Weights of a small image embedding model: 64-pixel images, patch size [8, 8].
Rows from block 11 of a small image embedding model, named by matrix and row number. Rows with one number belong to one neuron. Each number is 500 + 40 x the weight over its row's rms, rounded and kept within 0 to 999. All counts start at 0. Numbers have three digits each. After the name is the row's rms in percent of the matrix's.
After each neuron's rows are labels from the 100 images, of 14976, where the neuron reaches its largest size: "strongest on" is what is common among them. Only what is clearly more common there than usual is listed. The data: photos of arthropod specimens (BIOSCAN-5M). In brackets: how many of the 100.
# gate: MLP gate (model.blocks.11.mlp.gate.weight, 576x192), inputs 0-95
# fc1: MLP up (model.blocks.11.mlp.fc1.weight, 576x192), inputs 0-95
# fc2: MLP down (model.blocks.11.mlp.fc2.weight, 192x576, transposed), outputs 0-95

gate.96 121:416484448526519486500500500500500500500500536454500508517500469500500500500479500458500500592500500520500664477479500500455500500509500564500500500500500500535500500500500679500500492532555500500585500421592500493500500464500500500500471500500617500500500500519500500423592500500500500500
fc1.96 107:432500418500500472500500587489478500482500500488423500500500500500453500461513500500500500500500500555533583500500500500409500521500500526500500500471500500500500415500538661500466500500544500500500603500581500500560499500500486500500500447500500455500493500442526543510500500500500500500
fc2.96 106:500500500500566500457615562500500500500500500500640500500477500420500500500502500500470500500500500513551500426567500500530500570500500500616505500574500500500416376539500430472576474500500484500500500468500601500517500500500500493417500481500500602536500500463500500500500446500500500500
strongest on: order Diptera (72)

gate.40 092:500466577500500502506500500500500500500500458417443500500500500500500500500448500497500500500500500500515498525500500500544442500500549412506500615474594500500417560500531548496500547500550500384527500582407500500500500500500500500635500500500500500500500500500500631500500575500500500500
fc1.40 094:500500410591500500500541500500500500499500500390500500500500422500500443537500500500500500500521581500472500500500500532500455505500500500500500612419541559500500500500500500500500500541500539500500500500500500465500557500528500500610500500500485524500500595581500541601500500500500476500
fc2.40 099:500390394500500500500554500500438442500500500500500465482456500398500500489500579500500472418546500500489500500448500423472500500500486500581531500500500500500500554425432424573619500500500543500500500500387432500385500500521500590500500500500500423500558500500500500500500500500424500500
strongest on: order Lepidoptera (25)

gate.14 094:500500500500500473500500600500477500500500500374500500500500500500500500500500500500500571500311500408500500634493500500500541500407500500500500571500507417500590500457500500500500500500500500500500500500493500524448462500500500500451500500500500423507551450524500500500500500500515500609
fc1.14 103:500500500500535451500500500500500521571500430342500500500500500500500500446500500500500500567500500487500500500500500500500469500586500500500500645500526378500500500567500455500500500500500500500543430500496588588500500568500500500500572454500500500500607500500500584500500500500500500500
fc2.14 104:500500500500500500437557429484572500500500500500500500500500500524584394446401500500500500500432500500500348557500500500500475500500500500500500500492500446500500557438500500500436500500500396500500500500500500500500500500522500500500500500475448430500448404500500500569500569500500558500
strongest on: order Lepidoptera (33); order Hemiptera (30)

gate.77 119:532500500500445500500500553536579500466503406500494500500427454424474500547500500500453553500574500500610500500549473500500500500500500500500500551500500500500500554500500500500500500500566500500500500536500510500500446500500500546500500500553500500424500482500500500500588477500500500500
fc1.77 109:500500500559500500500509500500486453479500500485500500554500500500500500509500537500468490500596434500500500500500394500456500500500500500500500619500545500500500527540500500500500600606500500500500500500500605426489500577425500405500500500500492571500500500500500500500536454500502463500
fc2.77 103:500500500500500500500500500500500500412500425500500573436500525583500500516500500500559500500564500500500450549500582500521429500500500500500500500500333500500512500508500473500500505500595500500500399500500500500500538500500500500437500500500500484468518500500500500500552406512500586588
strongest on: class Collembola (59); order Entomobryomorpha (44); family Entomobryidae (34)

gate.426 093:500500500484500500500500500605500500500435500500500500500500500500500500427500500452500370437500478561542500422500500500491505442500500500500500500500500462500590500500570500500500500500500562500322500500455500500526500500549500500500572500500500500500500500500500500585500500500500500536
fc1.426 100:500397500500500500500540500457599546500500500500500500500597500500419500500500451500505481530500500578500529479450500472500500500500500500500500508500676500500500500500557500500425500500500466500500469563500500500500469500500500408611500500603500500466500497604500404500517500463500500498
fc2.426 095:500500561500500500547559500500500500500500500500500500534500500500500500500538500417500500500500564587500500500500500500500500500453500538500500500574500482542474446500560500500500500500500365602500500500500601500500431500500500407542608500500494588396450579629500500500500500500500486500
strongest on: order Diptera (67)

gate.171 086:500500543584433500497609589500552500500436500500518500500500500500500517500500500500500500488500500500500451488500500500500500497500500526500545575588500406500500500454500550500432500500500500603500500500500630500500500500500496476449500500500500508516500500500500500500500500500500500500
fc1.171 104:494500518500500500500500500500569500395500542500470500500588500500500500602500500500500503500517500500432500549500612500500500500458500500500613500500420509500516500447435500500500500500500541577500597546500500514500500556500500500500500500500500449500500449500438442500500544500500500500
fc2.171 097:500434500500500564500500500500423587500500500536531500500500500500500500500500500500500500500500500500500500500500500500500500500535393500500500500511446500500500460500500449472544500500500500500558500500438500500500500500500500500500500500500500500500562500500500435613399564500500500500
strongest on: family Limoniidae (26)

gate.88 099:500500500500500500500500447445500500476500500500552500500500500500500500500500500500500500411500500500500500547500500500500549447500500500546500500500500500458500649500547500500500500513550596610505500500500366500622500500478500500500415500555500500500500416500500500500500500500487500500
fc1.88 094:629500370500500500500500500412500500500500500500500500411500500500500458454500500500500461500500480486500598500500500500500500500500500500500500500500569500500408418500500500500500500500500500500454500500500500500500500500500422418450558500436513448500536500500500500500500500468500500500
fc2.88 095:500500500500500500606500593500500500608500500500500500481500500491500400500549500500500500500425500464500563500619479500500446500357500417385500500450500500500404500500500500434500500496500551508500546500500435500500500448500500500500500527500500500500439500500500500489500500563500500508
strongest on: order Coleoptera (53)

gate.91 095:550500500500500565439500500500680618478420422500500500500500626500500500500500500500500451429383500526500500474467500500595555500500502500500500500500500500565500466500500553526474500500500500362500500500457500500500500481403486437500532421398500576500500500500500500500560500500500500500
fc1.91 093:500500482500546500500516431500403500500584500500500500428500500500500459500500500500500500564492544396500379500500500500500500500500500500500500500500500500399500500500500562500500500500500500500500500500500500364500500532500497622551463500500500500577500503500588500500500418517500500500
fc2.91 095:500578500500635500500608460500500500568566500500500542500500500500500500552500413500500500413500500500500543500422500500500500500500500500397500500439395439500500537465500500500475403500500500500500438500500432500500500500500500500500500548500500461500500407500500544621500552500500500500
strongest on: order Lepidoptera (31)

gate.275 116:499500500500500500500500493500500500515500454500399500500500500500500581500622500500501500500454509500500622625500500500500500547500500468470583500576639471392507512500522477500568500500500500422500560500455500500500500500500592418500530500490500500500500500500500398493500500500602473500
fc1.275 105:500500413500500418578500445500483500427500500500500500500500500406501500598528543500500514500500460500589526521646516500464500500399472438500500500500500500486500564500622500560503500520500500573500500500500500425500500500500444500490412495500500583500379582500500500500500500500500584500
fc2.275 101:454443500500476428500500500500475500500500500500500525587492500500500500419584500500500500500500500434500475500500450500500500500500500500585500500500445500500571500500446500500500500563500500500500542517500500492390500492500500500500500572500500500500500500500500500500500621500452550500
strongest on: class Collembola (28)

gate.303 112:454500605500500500500500475500500500500500509460500500582500500516500546458500500500500500500500520500474477500523500500390478500336500500429500500500486377500500500418500417500575446500500500500500500469500500500500500609500554439500500489500393500500500387562500508742500500537447500500
fc1.303 116:490500500500500500477641500500500490584500516500500500539464457500500500500500516500540500500500657500500500518500500500433415500443500500500500500500500500500547500500517500465597500468395587500591500489500426491500500500500500500500500500500500499500544500500500500500500500500432500368
fc2.303 111:500500608500617514500588500500500500500435500445381500500500500500500444453500500500500405500500452500500500500500500448500500500500500421500559500438531500500500500500500393500358500500500500559500500500540423500500500500500500500500500472500500500500590500500500490500500454500500500500
strongest on: family Cecidomyiidae (34)

gate.227 094:488569500474537625552500500500500500456465504500385417524500500500610450500500500500500500500500500617500391500500472500500500500379500450496469500500500500500500343446500500500500500500500425500500500500558500500500500470500500500500500500500396637500500500500500500500500436500500500500
fc1.227 097:500500500500500500500500474536500500500500500500576500500657500500500500506547500435500464526500500500500500500500485428548500500500393588477500500500500500566393500500500458500500498500453500500500500500500500500500500500533500568500500434500500500390500500500368500500500530500500500500
fc2.227 097:500403500500500500500605500500500541374545551500500500500500500500500500500565500500500500500500521500500515500500574500500500500484466500500500500518500500563500500500500568500676495500500606500404500500500500500500500500500500500500500520500500542500500512500611500406612500554500500500
strongest on: order Hymenoptera (47)

gate.547 117:525500500500552500500578500466500500500500500500487455500517425500542590500500500500500385474494500520500499468500500504504433462500500500500466389576500544652500500500500500500500451500500500500500506500500500500500500500500500500500500500500368500582500500500380486500625500500500500500
fc1.547 098:500500500572500500500584500500500500500500447500500500500500621500500561500500500500602500500500500472500500441500500500455500500500500500500500500500459451554533482500500370500500500433339500500500500500500500500500500500500500500500500500500468500500500500500500447500500500500500539500
fc2.547 101:500500500500500500407500500500500500500500500482500500476500500500500423500500580500500416500500500500479435500500500508500381470500500500500500638500500500500500500421500500472500500592500475500566500366506500500500500500500459500500500500500500403581500450539359457500500500474443590500
strongest on: family Cecidomyiidae (36)

gate.208 117:465500558455509500500500500500571500500450500500500500500500586473500500500500551543500500500500500500500500445594500385425500500500500515500500500500500500548576500500500500500500500500500543556473500500500500550500408500563500500500564422500500500500500426500409500569696477409535500500
fc1.208 111:500593549500500500560611442500500500500500529500430500500500479500500500500456500500500500500500500450500551500500500500500482500500500500500500373500378500500545500500500500500500512500500500500500500500500435500500500500500500683500500500500500444500443500500500500452408500500463500500
fc2.208 113:574500454500635629500591500500572580500500500547500500500500500500461467500390548608481500526384520500500500500500500500500500500500428500500500405440500500447500607400549500500500415484500501452500500544500482449500500500500559557500500500500500500500562430432500500544500562564500500500
strongest on: order Psocodea (26)

gate.464 101:500500500500500500500500500500562500500445485448398558500500500500500500500654375500500500526500500500550535500511500496500444500500500500500500380500500500500462500500500492500500500500500500500500328502500554500500500500500485495481531395500454500500500494500500500500596463500500500500
fc1.464 110:500463489544417500500442582500500529500500500439597482500500439491500500416500473500500500500560460500507500492500500605471500500500439508500500581419534500500500557500470500563539500540500500500500579569500500500500500500500402408430500500473443500500629512500500486474500423500500500500
fc2.464 103:509454500500500500500457500500500500500500500519500500500381500500562500500500545500550500500518520500602500500487640485500500500500500500500500628582500500500500500500295593437500500500500429500500500500500500500500411500500500500500500500500500561500500500500488500500529436500500544500
strongest on: family Cecidomyiidae (32)

gate.291 114:457500500500464500616500500500500407500500500540425500449500437500550500511500500500563500500500524500603500500500500542463514448496504500422500436500500454448500500574500500637602500515500500576500500500500500494500500540452500500500500500500587579500500500540500500500500500500500500500
fc1.291 102:500500500367578500490500500543500500500500500550500500500446500508500500500500500500469549500500457500500500500500500500500500500500500500500500604465500412500402498500431593500500417500500500580500385562500500500500500500502500500500500500500567500500500500500500500500597500500500500500
fc2.291 113:500500500500500603500500500500500506533500500500500500500500500500500548500500500500500500500500500500500500500484500500594500500500422500500542500500586500488500389500439500500578552500500428500500500500500500500500500500500529500500500446500500489500528384500500426480544500500500446500
strongest on: order Coleoptera (46)

gate.365 090:395500500500500454500521500500557500500500560500500500500465500500500500500500554500500500500500500452500428500500426592500592505500433513500500500500500500500500610500500500500500470500500500500500538464500500500500491487430500500568500500500500500500500500580500500500615500500500472553
fc1.365 109:388500500500440381577500500520500481596500500500461500449412500400503449500500491500500500500500500500500500616500500419500500475500500500527594500500500446500500517500500500454404500477500500500500570470500500500500438485500626500500500500500553500466500500500601500533500500500654500452
fc2.365 106:510549500500500500417614500500500428500489553500500500500500500510500500500500569500500500401500500496500409461379435500500500575588500500500586500500500500500409500488584500602500496387500500500500490500447500500500501500500500500500500500500558534500500500533500529500500500539433401500
strongest on: order Lepidoptera (33); order Hemiptera (33)

gate.520 113:500500500416503500500500500500500500500500500500654500500500500500500500500422500500500500543571408500502508500500519500500500443439500500500500500500500559500500500500452500443500500501500500526542500500500500537500500409500500500434425500500500453500500500424500535500425556500500500500
fc1.520 113:500566500500500500500462498500500500574500500558614418500500500411500487443500500500500500500500500500500500500500500500500500500500500500500605479500535439500500500500500500500550500497408500500496541500500482500402371441500500500400500500500477500500500500512501500500421500540500500500
fc2.520 107:494500500530476500500500575503419500500500500500500500348500598500536351486467500500500500500503402500446499500500438500500500500500500584500500507580500500500500385521500612403575500500500500500500534500456500500500500500500500464500500500433500500449457500500500500500572500561500500500
strongest on: class Arachnida (26)

gate.561 081:500456573561500442500500500500618500500435523500500626500500500500500567500500500500500500500500500530500500500500500500500500399500500503500500500553500500526528500504500500523500592500500500596500507500500616500587382500500441408470500500500500500500501500500500502557500418500500477500
fc1.561 086:500500579567500500500500500500500388420500517500500623545516500500500500500525500534624500500500500500427500500584561500456500500500500500500500529500500500500556534427500500500500494500500500500500500500500500500500500500500500500542500500500500500500500471500500500500500544549435457500
fc2.561 092:500381489500500500383619500500500500500552585500500548553500500500500500500424500500552500500369500500500442500500500500500505500500371500575539478500500500500500500500500443500500444500500500500500447489500500500500500500418500500500500500500500500500500383500500500585500500500500500500
strongest on: family Limoniidae (33); order Lepidoptera (27)

gate.19 087:526500500500500500425500500500500489500426500500500500500500500500434500481500500500500500500500500500500500500500544500500500500503500500500500500500500500500518483500564500500500500500500500500500500500500500500500500500500500372627592500500378499500466500599500392500500500640500534500
fc1.19 079:500500478566500500500500500500500500500500500500414500500500500500500500500500500469500500500401500322500500500500500622500500500500500500500500500500437500401500585500452615500500500500500500500500602500500500500447500500500500500500311500500500427500500522500500500500531500500517457500
fc2.19 101:500500500500500453500417500553500500593500500500500503478500500500500500439526390562579555491500500500500500500500496430505500520500500411500500500459431500433617500500500500500458500500500558500500443500500438441500500500500500500508500500374500500500416500434522500500500560500500500500
strongest on: order Psocodea (44); family Caeciliusidae (32)

gate.59 101:522500349455500500500500500396500500500500500500500500500500500500506531418437500582500500500428500529500500605500518500500500500500500500500542500500441500625580512500467500500500500576500565466500500500500500500500500500500492354500387521500625422408500500500500500500500569500476500500
fc1.59 104:441500571574486500500383500500500500500474500500412500500500500500500514500402500500500500500500500500500534500500500500500575500500497500500433502480500456500500500544500488619500458500500500500388624509579548531500500500447586500500538500554500484500500579500500500500500500500500472500
fc2.59 098:500429500500534573500500500500500500500500500432500500358500500500500415500419500500500500359500465500500500500462500500500500500619500500500500500500450418500371500500500424500500500500500500500500500526589500500500500500500500500559500500500500500500500500500500544500546500500500500500
strongest on: order Hemiptera (59); family Aleyrodidae (55)

gate.292 119:595532563466500500500500500500458500500500500500569500500500500557500500500500500600490500486500500564500500500500432500463500500497500385500529500495551500632555500392500500500500500500500500500500500500500500474445500404500492471500500500500500500500516500500500500686500520500500571465
fc1.292 108:500500379500500500500500500500500500537500500500526500500644514413569500500424500500405500500441500500500500500500500500519556419446500500500500500500500500421500500615393500500500500500483500500470597478500500500500540500500500505500500500500488500557500527564396500401500503500500500517
fc2.292 113:500441473487500500708500500516500500500500500500500422529500500500500500500500500500335500500500500500500604500494487500500455500500500430500500500500406500500406500500500588500594499515500500496500582500500500500450500500500500500500500541568500500500500500443500503481500500588500500442
strongest on: order Hymenoptera (41)

gate.518 091:501500387500424500500500440504500500500516500500574500500500571462500523500601458506500500500524500500500604500600500500405539500604500496500447500500500500573500500564500500541500500500500500500500500545500380500500582500500414506500500500449500500500500500500551547549500500309500603500
fc1.518 098:500500469500604436500500384500500500500570500597500500500500593500500440500500500500500500500500459500378500500479500500500500500640500500500500500500500500575500500590562500500500470500500500500500500386428500495556500493500500500500500500500562451415500500500500500500500500580500500500
fc2.518 096:434500500500500500500500500532500500330500592500500500500534500500500500500503500500500500500500500561500500500595500500500500500500500500500500500500485500500500500559386412500500500418500500500500500500490500584500500500500500527500603500500469500592500500557500500500487500500500391500
strongest on: class Arachnida (36); order Trombidiformes (33)

gate.394 102:500500500500500500500500500500500423500500500596468500500500500417500478500509500500500500464500423500568500500500500446500500500358597500500500486500615500500500500500574500500500407527500500580500500500413500500634500500500614621500603500407500500500428422500500510405500500500500500499
fc1.394 102:352497500500556500500449544500500500500506500500500524500500500465500429560436500500500500500604500542500500500500410500406500466402500500472500456500500563500500500500500493500500500500385500617500618500500500500558500500490500500500500500500658500500500400500500500383500500450500472500
fc2.394 088:500399466500500500500500500525500500500500500443500657500319500500500500500500500500500500500500500500408500473500500500500500500500546500500500500500500500500415500500500500500500545500500500500500601500500500500599505487500500447493500405500500500434500500500500500560500433500500500417
strongest on: order Diptera (67)

gate.574 080:500448500596500500460598500500594500500500520500500609547500500500500575455500500500500500500459500553500500576500500500500500477500487500500599500500425500531500519500500500497500500427500500655500500500500602513500500500500477500500500500500500509540500447500500500538500500500500500500
fc1.574 105:500500500423500474544455500500500500500523443500500451500453500500500500500500500529500414500500500500500500470449482609500500509500500500500439420500500500533500500561619500500500457566500500348500387500567372500500500454500500500500510500478500500441500473500500500459500500500500500500
fc2.574 111:500597582500500500626534500500500559489500500500500500500576500500500482500500500500500455500500500500445500500500488536500456500367656500500456500416500500500500500500500561537406500500500500412452500489500485500500557500552500500500500500500500500534449582500500536500660500500500500500
strongest on: order Diptera (61); family Limoniidae (47)

gate.575 099:500420500500500500500500423500519500515500556529500500500542500516500500500649500411401500500481503500500500500500500500500500480500588546453500477500500432500500500532500572500500500386500500476500500500484500565500500500396528500535398500491500487500500500500500593500500500506500500500
fc1.575 091:500500530500500581475500500500395500500500500500500500500325500500500587438500500500500500500500500500409500500500500500500500402585500500500500452608500679500502570500500500500500500337500500421500500500500500500500500500500435500469485500500500500500500500500500500500500500500500500500
fc2.575 104:493500560500616546625500500500573431500500500538500500500500500511500500500393579500500500429500502500500500500500500500500636500500562500500613514565500500500381500494500500500500500500500415500500543500500529508416500500500500500549500500500500500500500500500500500500500500500500500578
strongest on: family Drosophilidae (46)

gate.531 082:500500500500500500500622500473500500500500500500500500500500500500403500449500500500541500500500500650532500500432500500500500530500463500500500500500562449500642503500500452500420500500568500500500500500500500500500443500500465500500500499500500500364481461500635435500500500420500500500
fc1.531 094:529420536391381433500500552500491500548500500500560500500500452500500500500599498500500500500500525500500500433500500511500500420385500483439500500500500500500500500500500500500640500500500565500500389500500500500503500500500500503500500500566500500577500500500500500500554500500500500500
fc2.531 098:500500500500500500523558500500500500400500500500500416500613500500500500500482500500500500551500500500444581500500500500429500500500500500500500500522448500500500500572531507401500500487500500569500500500500568500500506500500500500625500500500500453500500500500500540486511500573500537500
strongest on: order Coleoptera (48); order Hymenoptera (45)

gate.481 112:500588422500585517500500500500649491500500500486490511500500500500500500444500456500500638500500496437440470610397500500500500600474500500500500500500500500500500500525500500421500563478500500500500500379500500486500500500500500500372472500500478500500578500417494500572500431500500500637
fc1.481 102:442519500510500500404544500564500500622500500405500500500500548500500500500586508500412500500500500504439500500500445500500500557500500535447500500500500500500570500500500500466500554500500500395500500500500500588632500500500500500500442500566408500500500504500500500500405500500500500540
fc2.481 105:500500500500500500454500500500546500500500500506510500500500419500500455500500500500500500500500500500500422456500551500500601500500500500476500582500513500480500500500467453415541604444500359500500500433588500500529497500500500500500500500526500595500500531448500543500500577500500500500
strongest on: order Lepidoptera (45)

gate.466 095:500500671404500500500500500506500500500500500500500477500500578500500500500500500500500500500500424500500522500596500469500500500360500500500500500500453500500500500400500436575396491477500500500500500389500500617500416426500500672500456500500500500500500411500500500378500500608500500446
fc1.466 102:500605623526500500500500500500500500500500430518500500372500500500500500537500412500447403500500500500500500500500500500580500500396500500500500500500500500500500500500500500500500457500500500500500500500500500529500380500500500500500500500500500500500503500500500539394500516618500500433
fc2.466 089:500500500500500395457500500500528500455500500500500500631500500500500500500500487500500500378500535633488456500500530581409512500500554500553500500500418500500500500500500451476500500500500500500500500500500500550500501500500500442500500500500500500500607500519500500500500500500500556500
strongest on: order Coleoptera (76)

gate.195 100:500500500408500500500439500500500500500500438593500500500450500500500500500531500500500502500500420502500500407582500496500500376500576500500500500500500416500500500500500500500500500500613500500500446637500399526500500500500500500502500500500500500479500500416500500500500500500500500500
fc1.195 105:500508500500602500500500500377500500500500500500511500431500472500500534500495500500500500500358642378403500500500500500533500500500500500500500575500500500500429500507508572500500500500500500471388500500500440566500500500500500500579500496500500500534563500500500500514462500500665500500
fc2.195 116:500545500500500538456440500500500624500532500500500500500413593500500547500500500500500500500498516500586500500500414500585508500574500469500484500500540500500430423446500457368456500500500500500500418405480432464414500480500500500500449500500500423528500500440500500500500500500500611500
strongest on: order Hemiptera (28)

gate.162 116:500500500546500500500500608500500500568500397500500500500500494500500500500500500500537452500500454500500500462500500500500405500500500500500500578500470500369451500525500572500500587500573500500500500500500589520504488528500500411436500400540500554500442585500500544500590498500500495500
fc1.162 120:500500519504500500500546599572500500500500352500500500500500500500500500500500500546500500500542474465500500500500500500500412464500500472500500500484500519362500516541497500500500500492500500483464367500500500500500497500500500457500500416539500558500500500500500500500500473518500470500
fc2.162 110:500500519500500500500500500500570385500447500417539500437500500517500500500381500500500500500609500500500454500438500508557500500500500424500485638577500500459500516500500500574500500463586500500500500500500538500524500500488500500418500500500500500500500500500500500500537412500500573555
strongest on: class Collembola (43); order Entomobryomorpha (31)

gate.207 095:500527536500383439500500500453490494500500500500508613500394500500500500500523485555500431375500500477606500561574500500520518500500500500514500500598451500410500553500500500500500467585485500634490500580500500429601500617500500500500500500539500500500460500485556500500500500500500500500
fc1.207 088:602599355500500500500500460461500500500500483500430500462500500429500583500500500588500500441500500562520619500500506500500500500500500500427559500554559500500481500500500500500580500500500500500465500500500418500500500500500438422462500481417500597390490500500578500500500500498484500500
fc2.207 099:500500500500500500500500500500500500553495500500500500477500500500500381500573500500500517500425500478500575512561500500500500500396500476500500579387500500500405537597500500500500500500500626521500500479431454500500440500500500500451500500500500500500500500500500500500500500500500493500
strongest on: order Coleoptera (87); family Throscidae (67)

gate.206 076:500500500420500500500500500500500569500631500500500500500452566500500500500500500500544523500500500500449500500540500378500589495349500500500500500500500371500500500500500601500500500500500500500500500500396500552500500500500500500500500500347500500500500395500500607386500500505520500500
fc1.206 086:500500500500500431611500500500553621500500441500561374500442586500500500500500500495500512500500436391534482560500500500553584500500500500547682598413500521500500500531561500500500500500500500500500500500500500567500500474500549500500500500500500500500550500475500500405500573500500500500
fc2.206 081:500500500500500490500500500500568500500500500500500500500523500588500500500500518500500500500584500500500500436588500500381403500500500500500500609500500500500500500500500426500500500500500500500500500500500500500500500500500500500500500500500500500500500388353500414500500500500500599500
strongest on: family Drosophilidae (36)

gate.538 101:438500631500500468500390459500500500500515500503500500500500410500543500500500500500454468500479500500516455500500500405500506402457500500539500551499500434500500500526500574461480549500500582500500500500500500504393500500500500610558500499336500500425500500500500460500500500500500500535
fc1.538 104:500500500578500436500500500473500500590500388500500500500500500500500500500554500500500500500521500500500500500500500340542500483500500500500500500500500432559500542594512551500500500500500500428500500518402500533500500500500574461630500500395500500500578500418500521500500500500567565456
fc2.538 105:500500562500376500459500500471500586594500575500500493522500500500500500569430500500500500579500500500500500500500500500500393500500463463500429500500500442500500500500443500531500500500500500500500491543417500533500454500500500500500404500500500500500500443442500500500500500500500521500
strongest on: family Drosophilidae (41); order Hemiptera (28)

gate.456 098:500500570422450500500500451493500500500500500500435500500500671586500523500618500500500500500420500451593500500466500402391500500540500500500500414599500500466500500500556500492500500500482500500500537500500500492500500500559500466500463500500502500500500500626500500419519500500500500500
fc1.456 103:500387500517500500500500500624500500432500500507365477453545500571541500500500500500500500500500561440500500500482453500445500500500562500500500477500500500500500500567500500500500500500500490500500577500554521548493500500500500500500500429500500339500431500558500500500500552500500326519
fc2.456 113:500500569500500500500500500424442500500500500500500500457500500500516500500500434428547398548500500500500500498403534500500500500521500660500500500500609565500398500540500568500500500500500499503500500432500540500500500401500500424500587500500500500500439594500586500500500500500500474500
strongest on: class Arachnida (31); order Sarcoptiformes (30)

gate.98 097:500583500500500512500500590500500568523500500407435500500500465567534500500500476504500500442586500500497507500500500500500537500500500500500444454500500547557613500638500500500500500500488500500500500550568606500500500472500500406500525500500500571500461534500419500623500500500418500500
fc1.98 108:500571524500500500454500500500500500500500500500559500484445500429500500500500500463579500549500442500500500398547500500500447500500500500500500500500500500500500448431500500500455500500500500470465500442506500500439500418500500500500500500500487500422500500500500475500500500500500612559
fc2.98 091:500500500500500500500500500500529500500500500500500500500500500500500516500500500500500446500500368500500500500500500500500410500500468500500423430500500559500569481500500638500500500500500500378473500500500500500500500500500383500500500661477500500500500500500500500500500500500500500500
strongest on: order Psocodea (26)

gate.237 133:517448514488500500500511500568515500429500500493358500500481500500500500373500481500442500500500619500500556500519500500500500475587394500588417500504500500430578500402436500500500489479500500500500575500500500518447500404500500457500500500500500500431516500500542544500500598527500500500
fc1.237 127:500500500500500500500500500500500500545500500500449500500500546494500555453534520500500519546500500568500500500500500444500500500561500500466500500384519500451462500500500447450500500500500500500500500500500458540500492555500500507500500423472571528500578500500500500420511601500500474500
fc2.237 104:500403500500500550500402500447500435560500500500500500540500596500500590500500500500567500500500500500551500394500500582541500500542500500500500500500500567500500500414500569500469500500500462500500500357500589500500449500500552500500500500500500500356500468616500500484500410534500412500
strongest on: order Hymenoptera (43)

gate.92 098:500595451500500500500405575500500500500500500458500599500500500522525455500500500500500505500500468500500514500500446500500500500500500592500500500500500474579361500500500500500500610500500428589500500500500500500500500450500500500500500500500500613500500500500500405558534329500500591506
fc1.92 105:500500500579500500500500477403500473623500500500500500500571500500500426614568396500491500500500500500504500500382500553500500500500500500508546500500518503552500579627500500500500596544500500500500470500578500500500500500500500500500500500302418500500534500547500500500500500500500638500
fc2.92 097:500583500500461500500532434500500500507389500500500568500500500500500500500500495500500500529500500500500528358500500334500500564539500500544500500500500500500403500566500500500500500503500500500500500500553500500500472500500500500500500579500461500500500500500500665500500500500500500493
strongest on: order Lepidoptera (62)

gate.22 098:500500500500500500500500500503500500430500460555423417500500500500500500500500444500500481500500500500500500500500483500500500500380500500500313500465607500507500500500618500500500500500577500500500500500500500500562607500426500625437500500446500500649419500453500496500500500500500546536
fc1.22 100:567555500508313500595500403500482500500500500480562500500580500500500500500500500582500500500500544470431570500607500495500500500599500500511500605500500500500500500500500500500500441500418500381434500458500500500464425500500500417500500389500500500500500575500500500500504513500500500500
fc2.22 086:460500500500500411500500500500500559500486568500500500500500500500500500597500500500500500500500500500527494500519500464561500601500500500500653500566500500500500500500513514500500500500500500500500500574500500500472500500500500500500500500500500500500506442471500500364500434413500500500
strongest on: order Diptera (79); family Muscidae (44)

gate.243 093:500500500436500500500500500523500500500633500512427500500364500500500500500500500500440500500500500406404500500456566500500500500452500500497500500499582500500500520404500500460500500500500500500500620500462500500500478500500500500500500497500592500500500500500500500500500500500500500500
fc1.243 086:500500471437500500516500500500503500500500500500678500541546605500500500500555500592494500409500500500500500500570500500510500456500460500500500566648500426608500500500500500500500500500500500500463429500486500500500500553500500422500500500500500555500500500500500500500500500580500500500
fc2.243 089:462643500500580500500456500500500500500500500379500500500500500370532500500512500500533500500535500500500500500500500500525500500500500500546500500500516500500500500500500467500389500500585500541500500500500500468500500500500500500430528463500500500500500500500566500500578500487500500500
strongest on: order Hymenoptera (62)

gate.131 105:550500500500500500500591500500500500500500500500500500423500500464505500596500500506500444384500500494500500500500485500500500500540500500515632500500500500500500450500500500504500500438500521520500500392500500519479568500489557603500500500500417569500531500500500690669561500500500489500
fc1.131 100:500500601586500385500500500479500500500500500500500500554500500500500570500500500500500388500500580500417500500500493515492500500500484361500500453522500500500500500500475500500500500500500500500471496500500500500500500500500500500502403500403500500500500518519500500617500500500616500551
fc2.131 102:500500500500500530500500550500422500508500500500453631500500468500500346500545500500502500387500500500379500332500500391500500500500500431500500500500500538454500500451500622500500500500500500500500505500500500500500500558500500500500500500500500500426637500589500623500500484500591512519
strongest on: order Lepidoptera (73)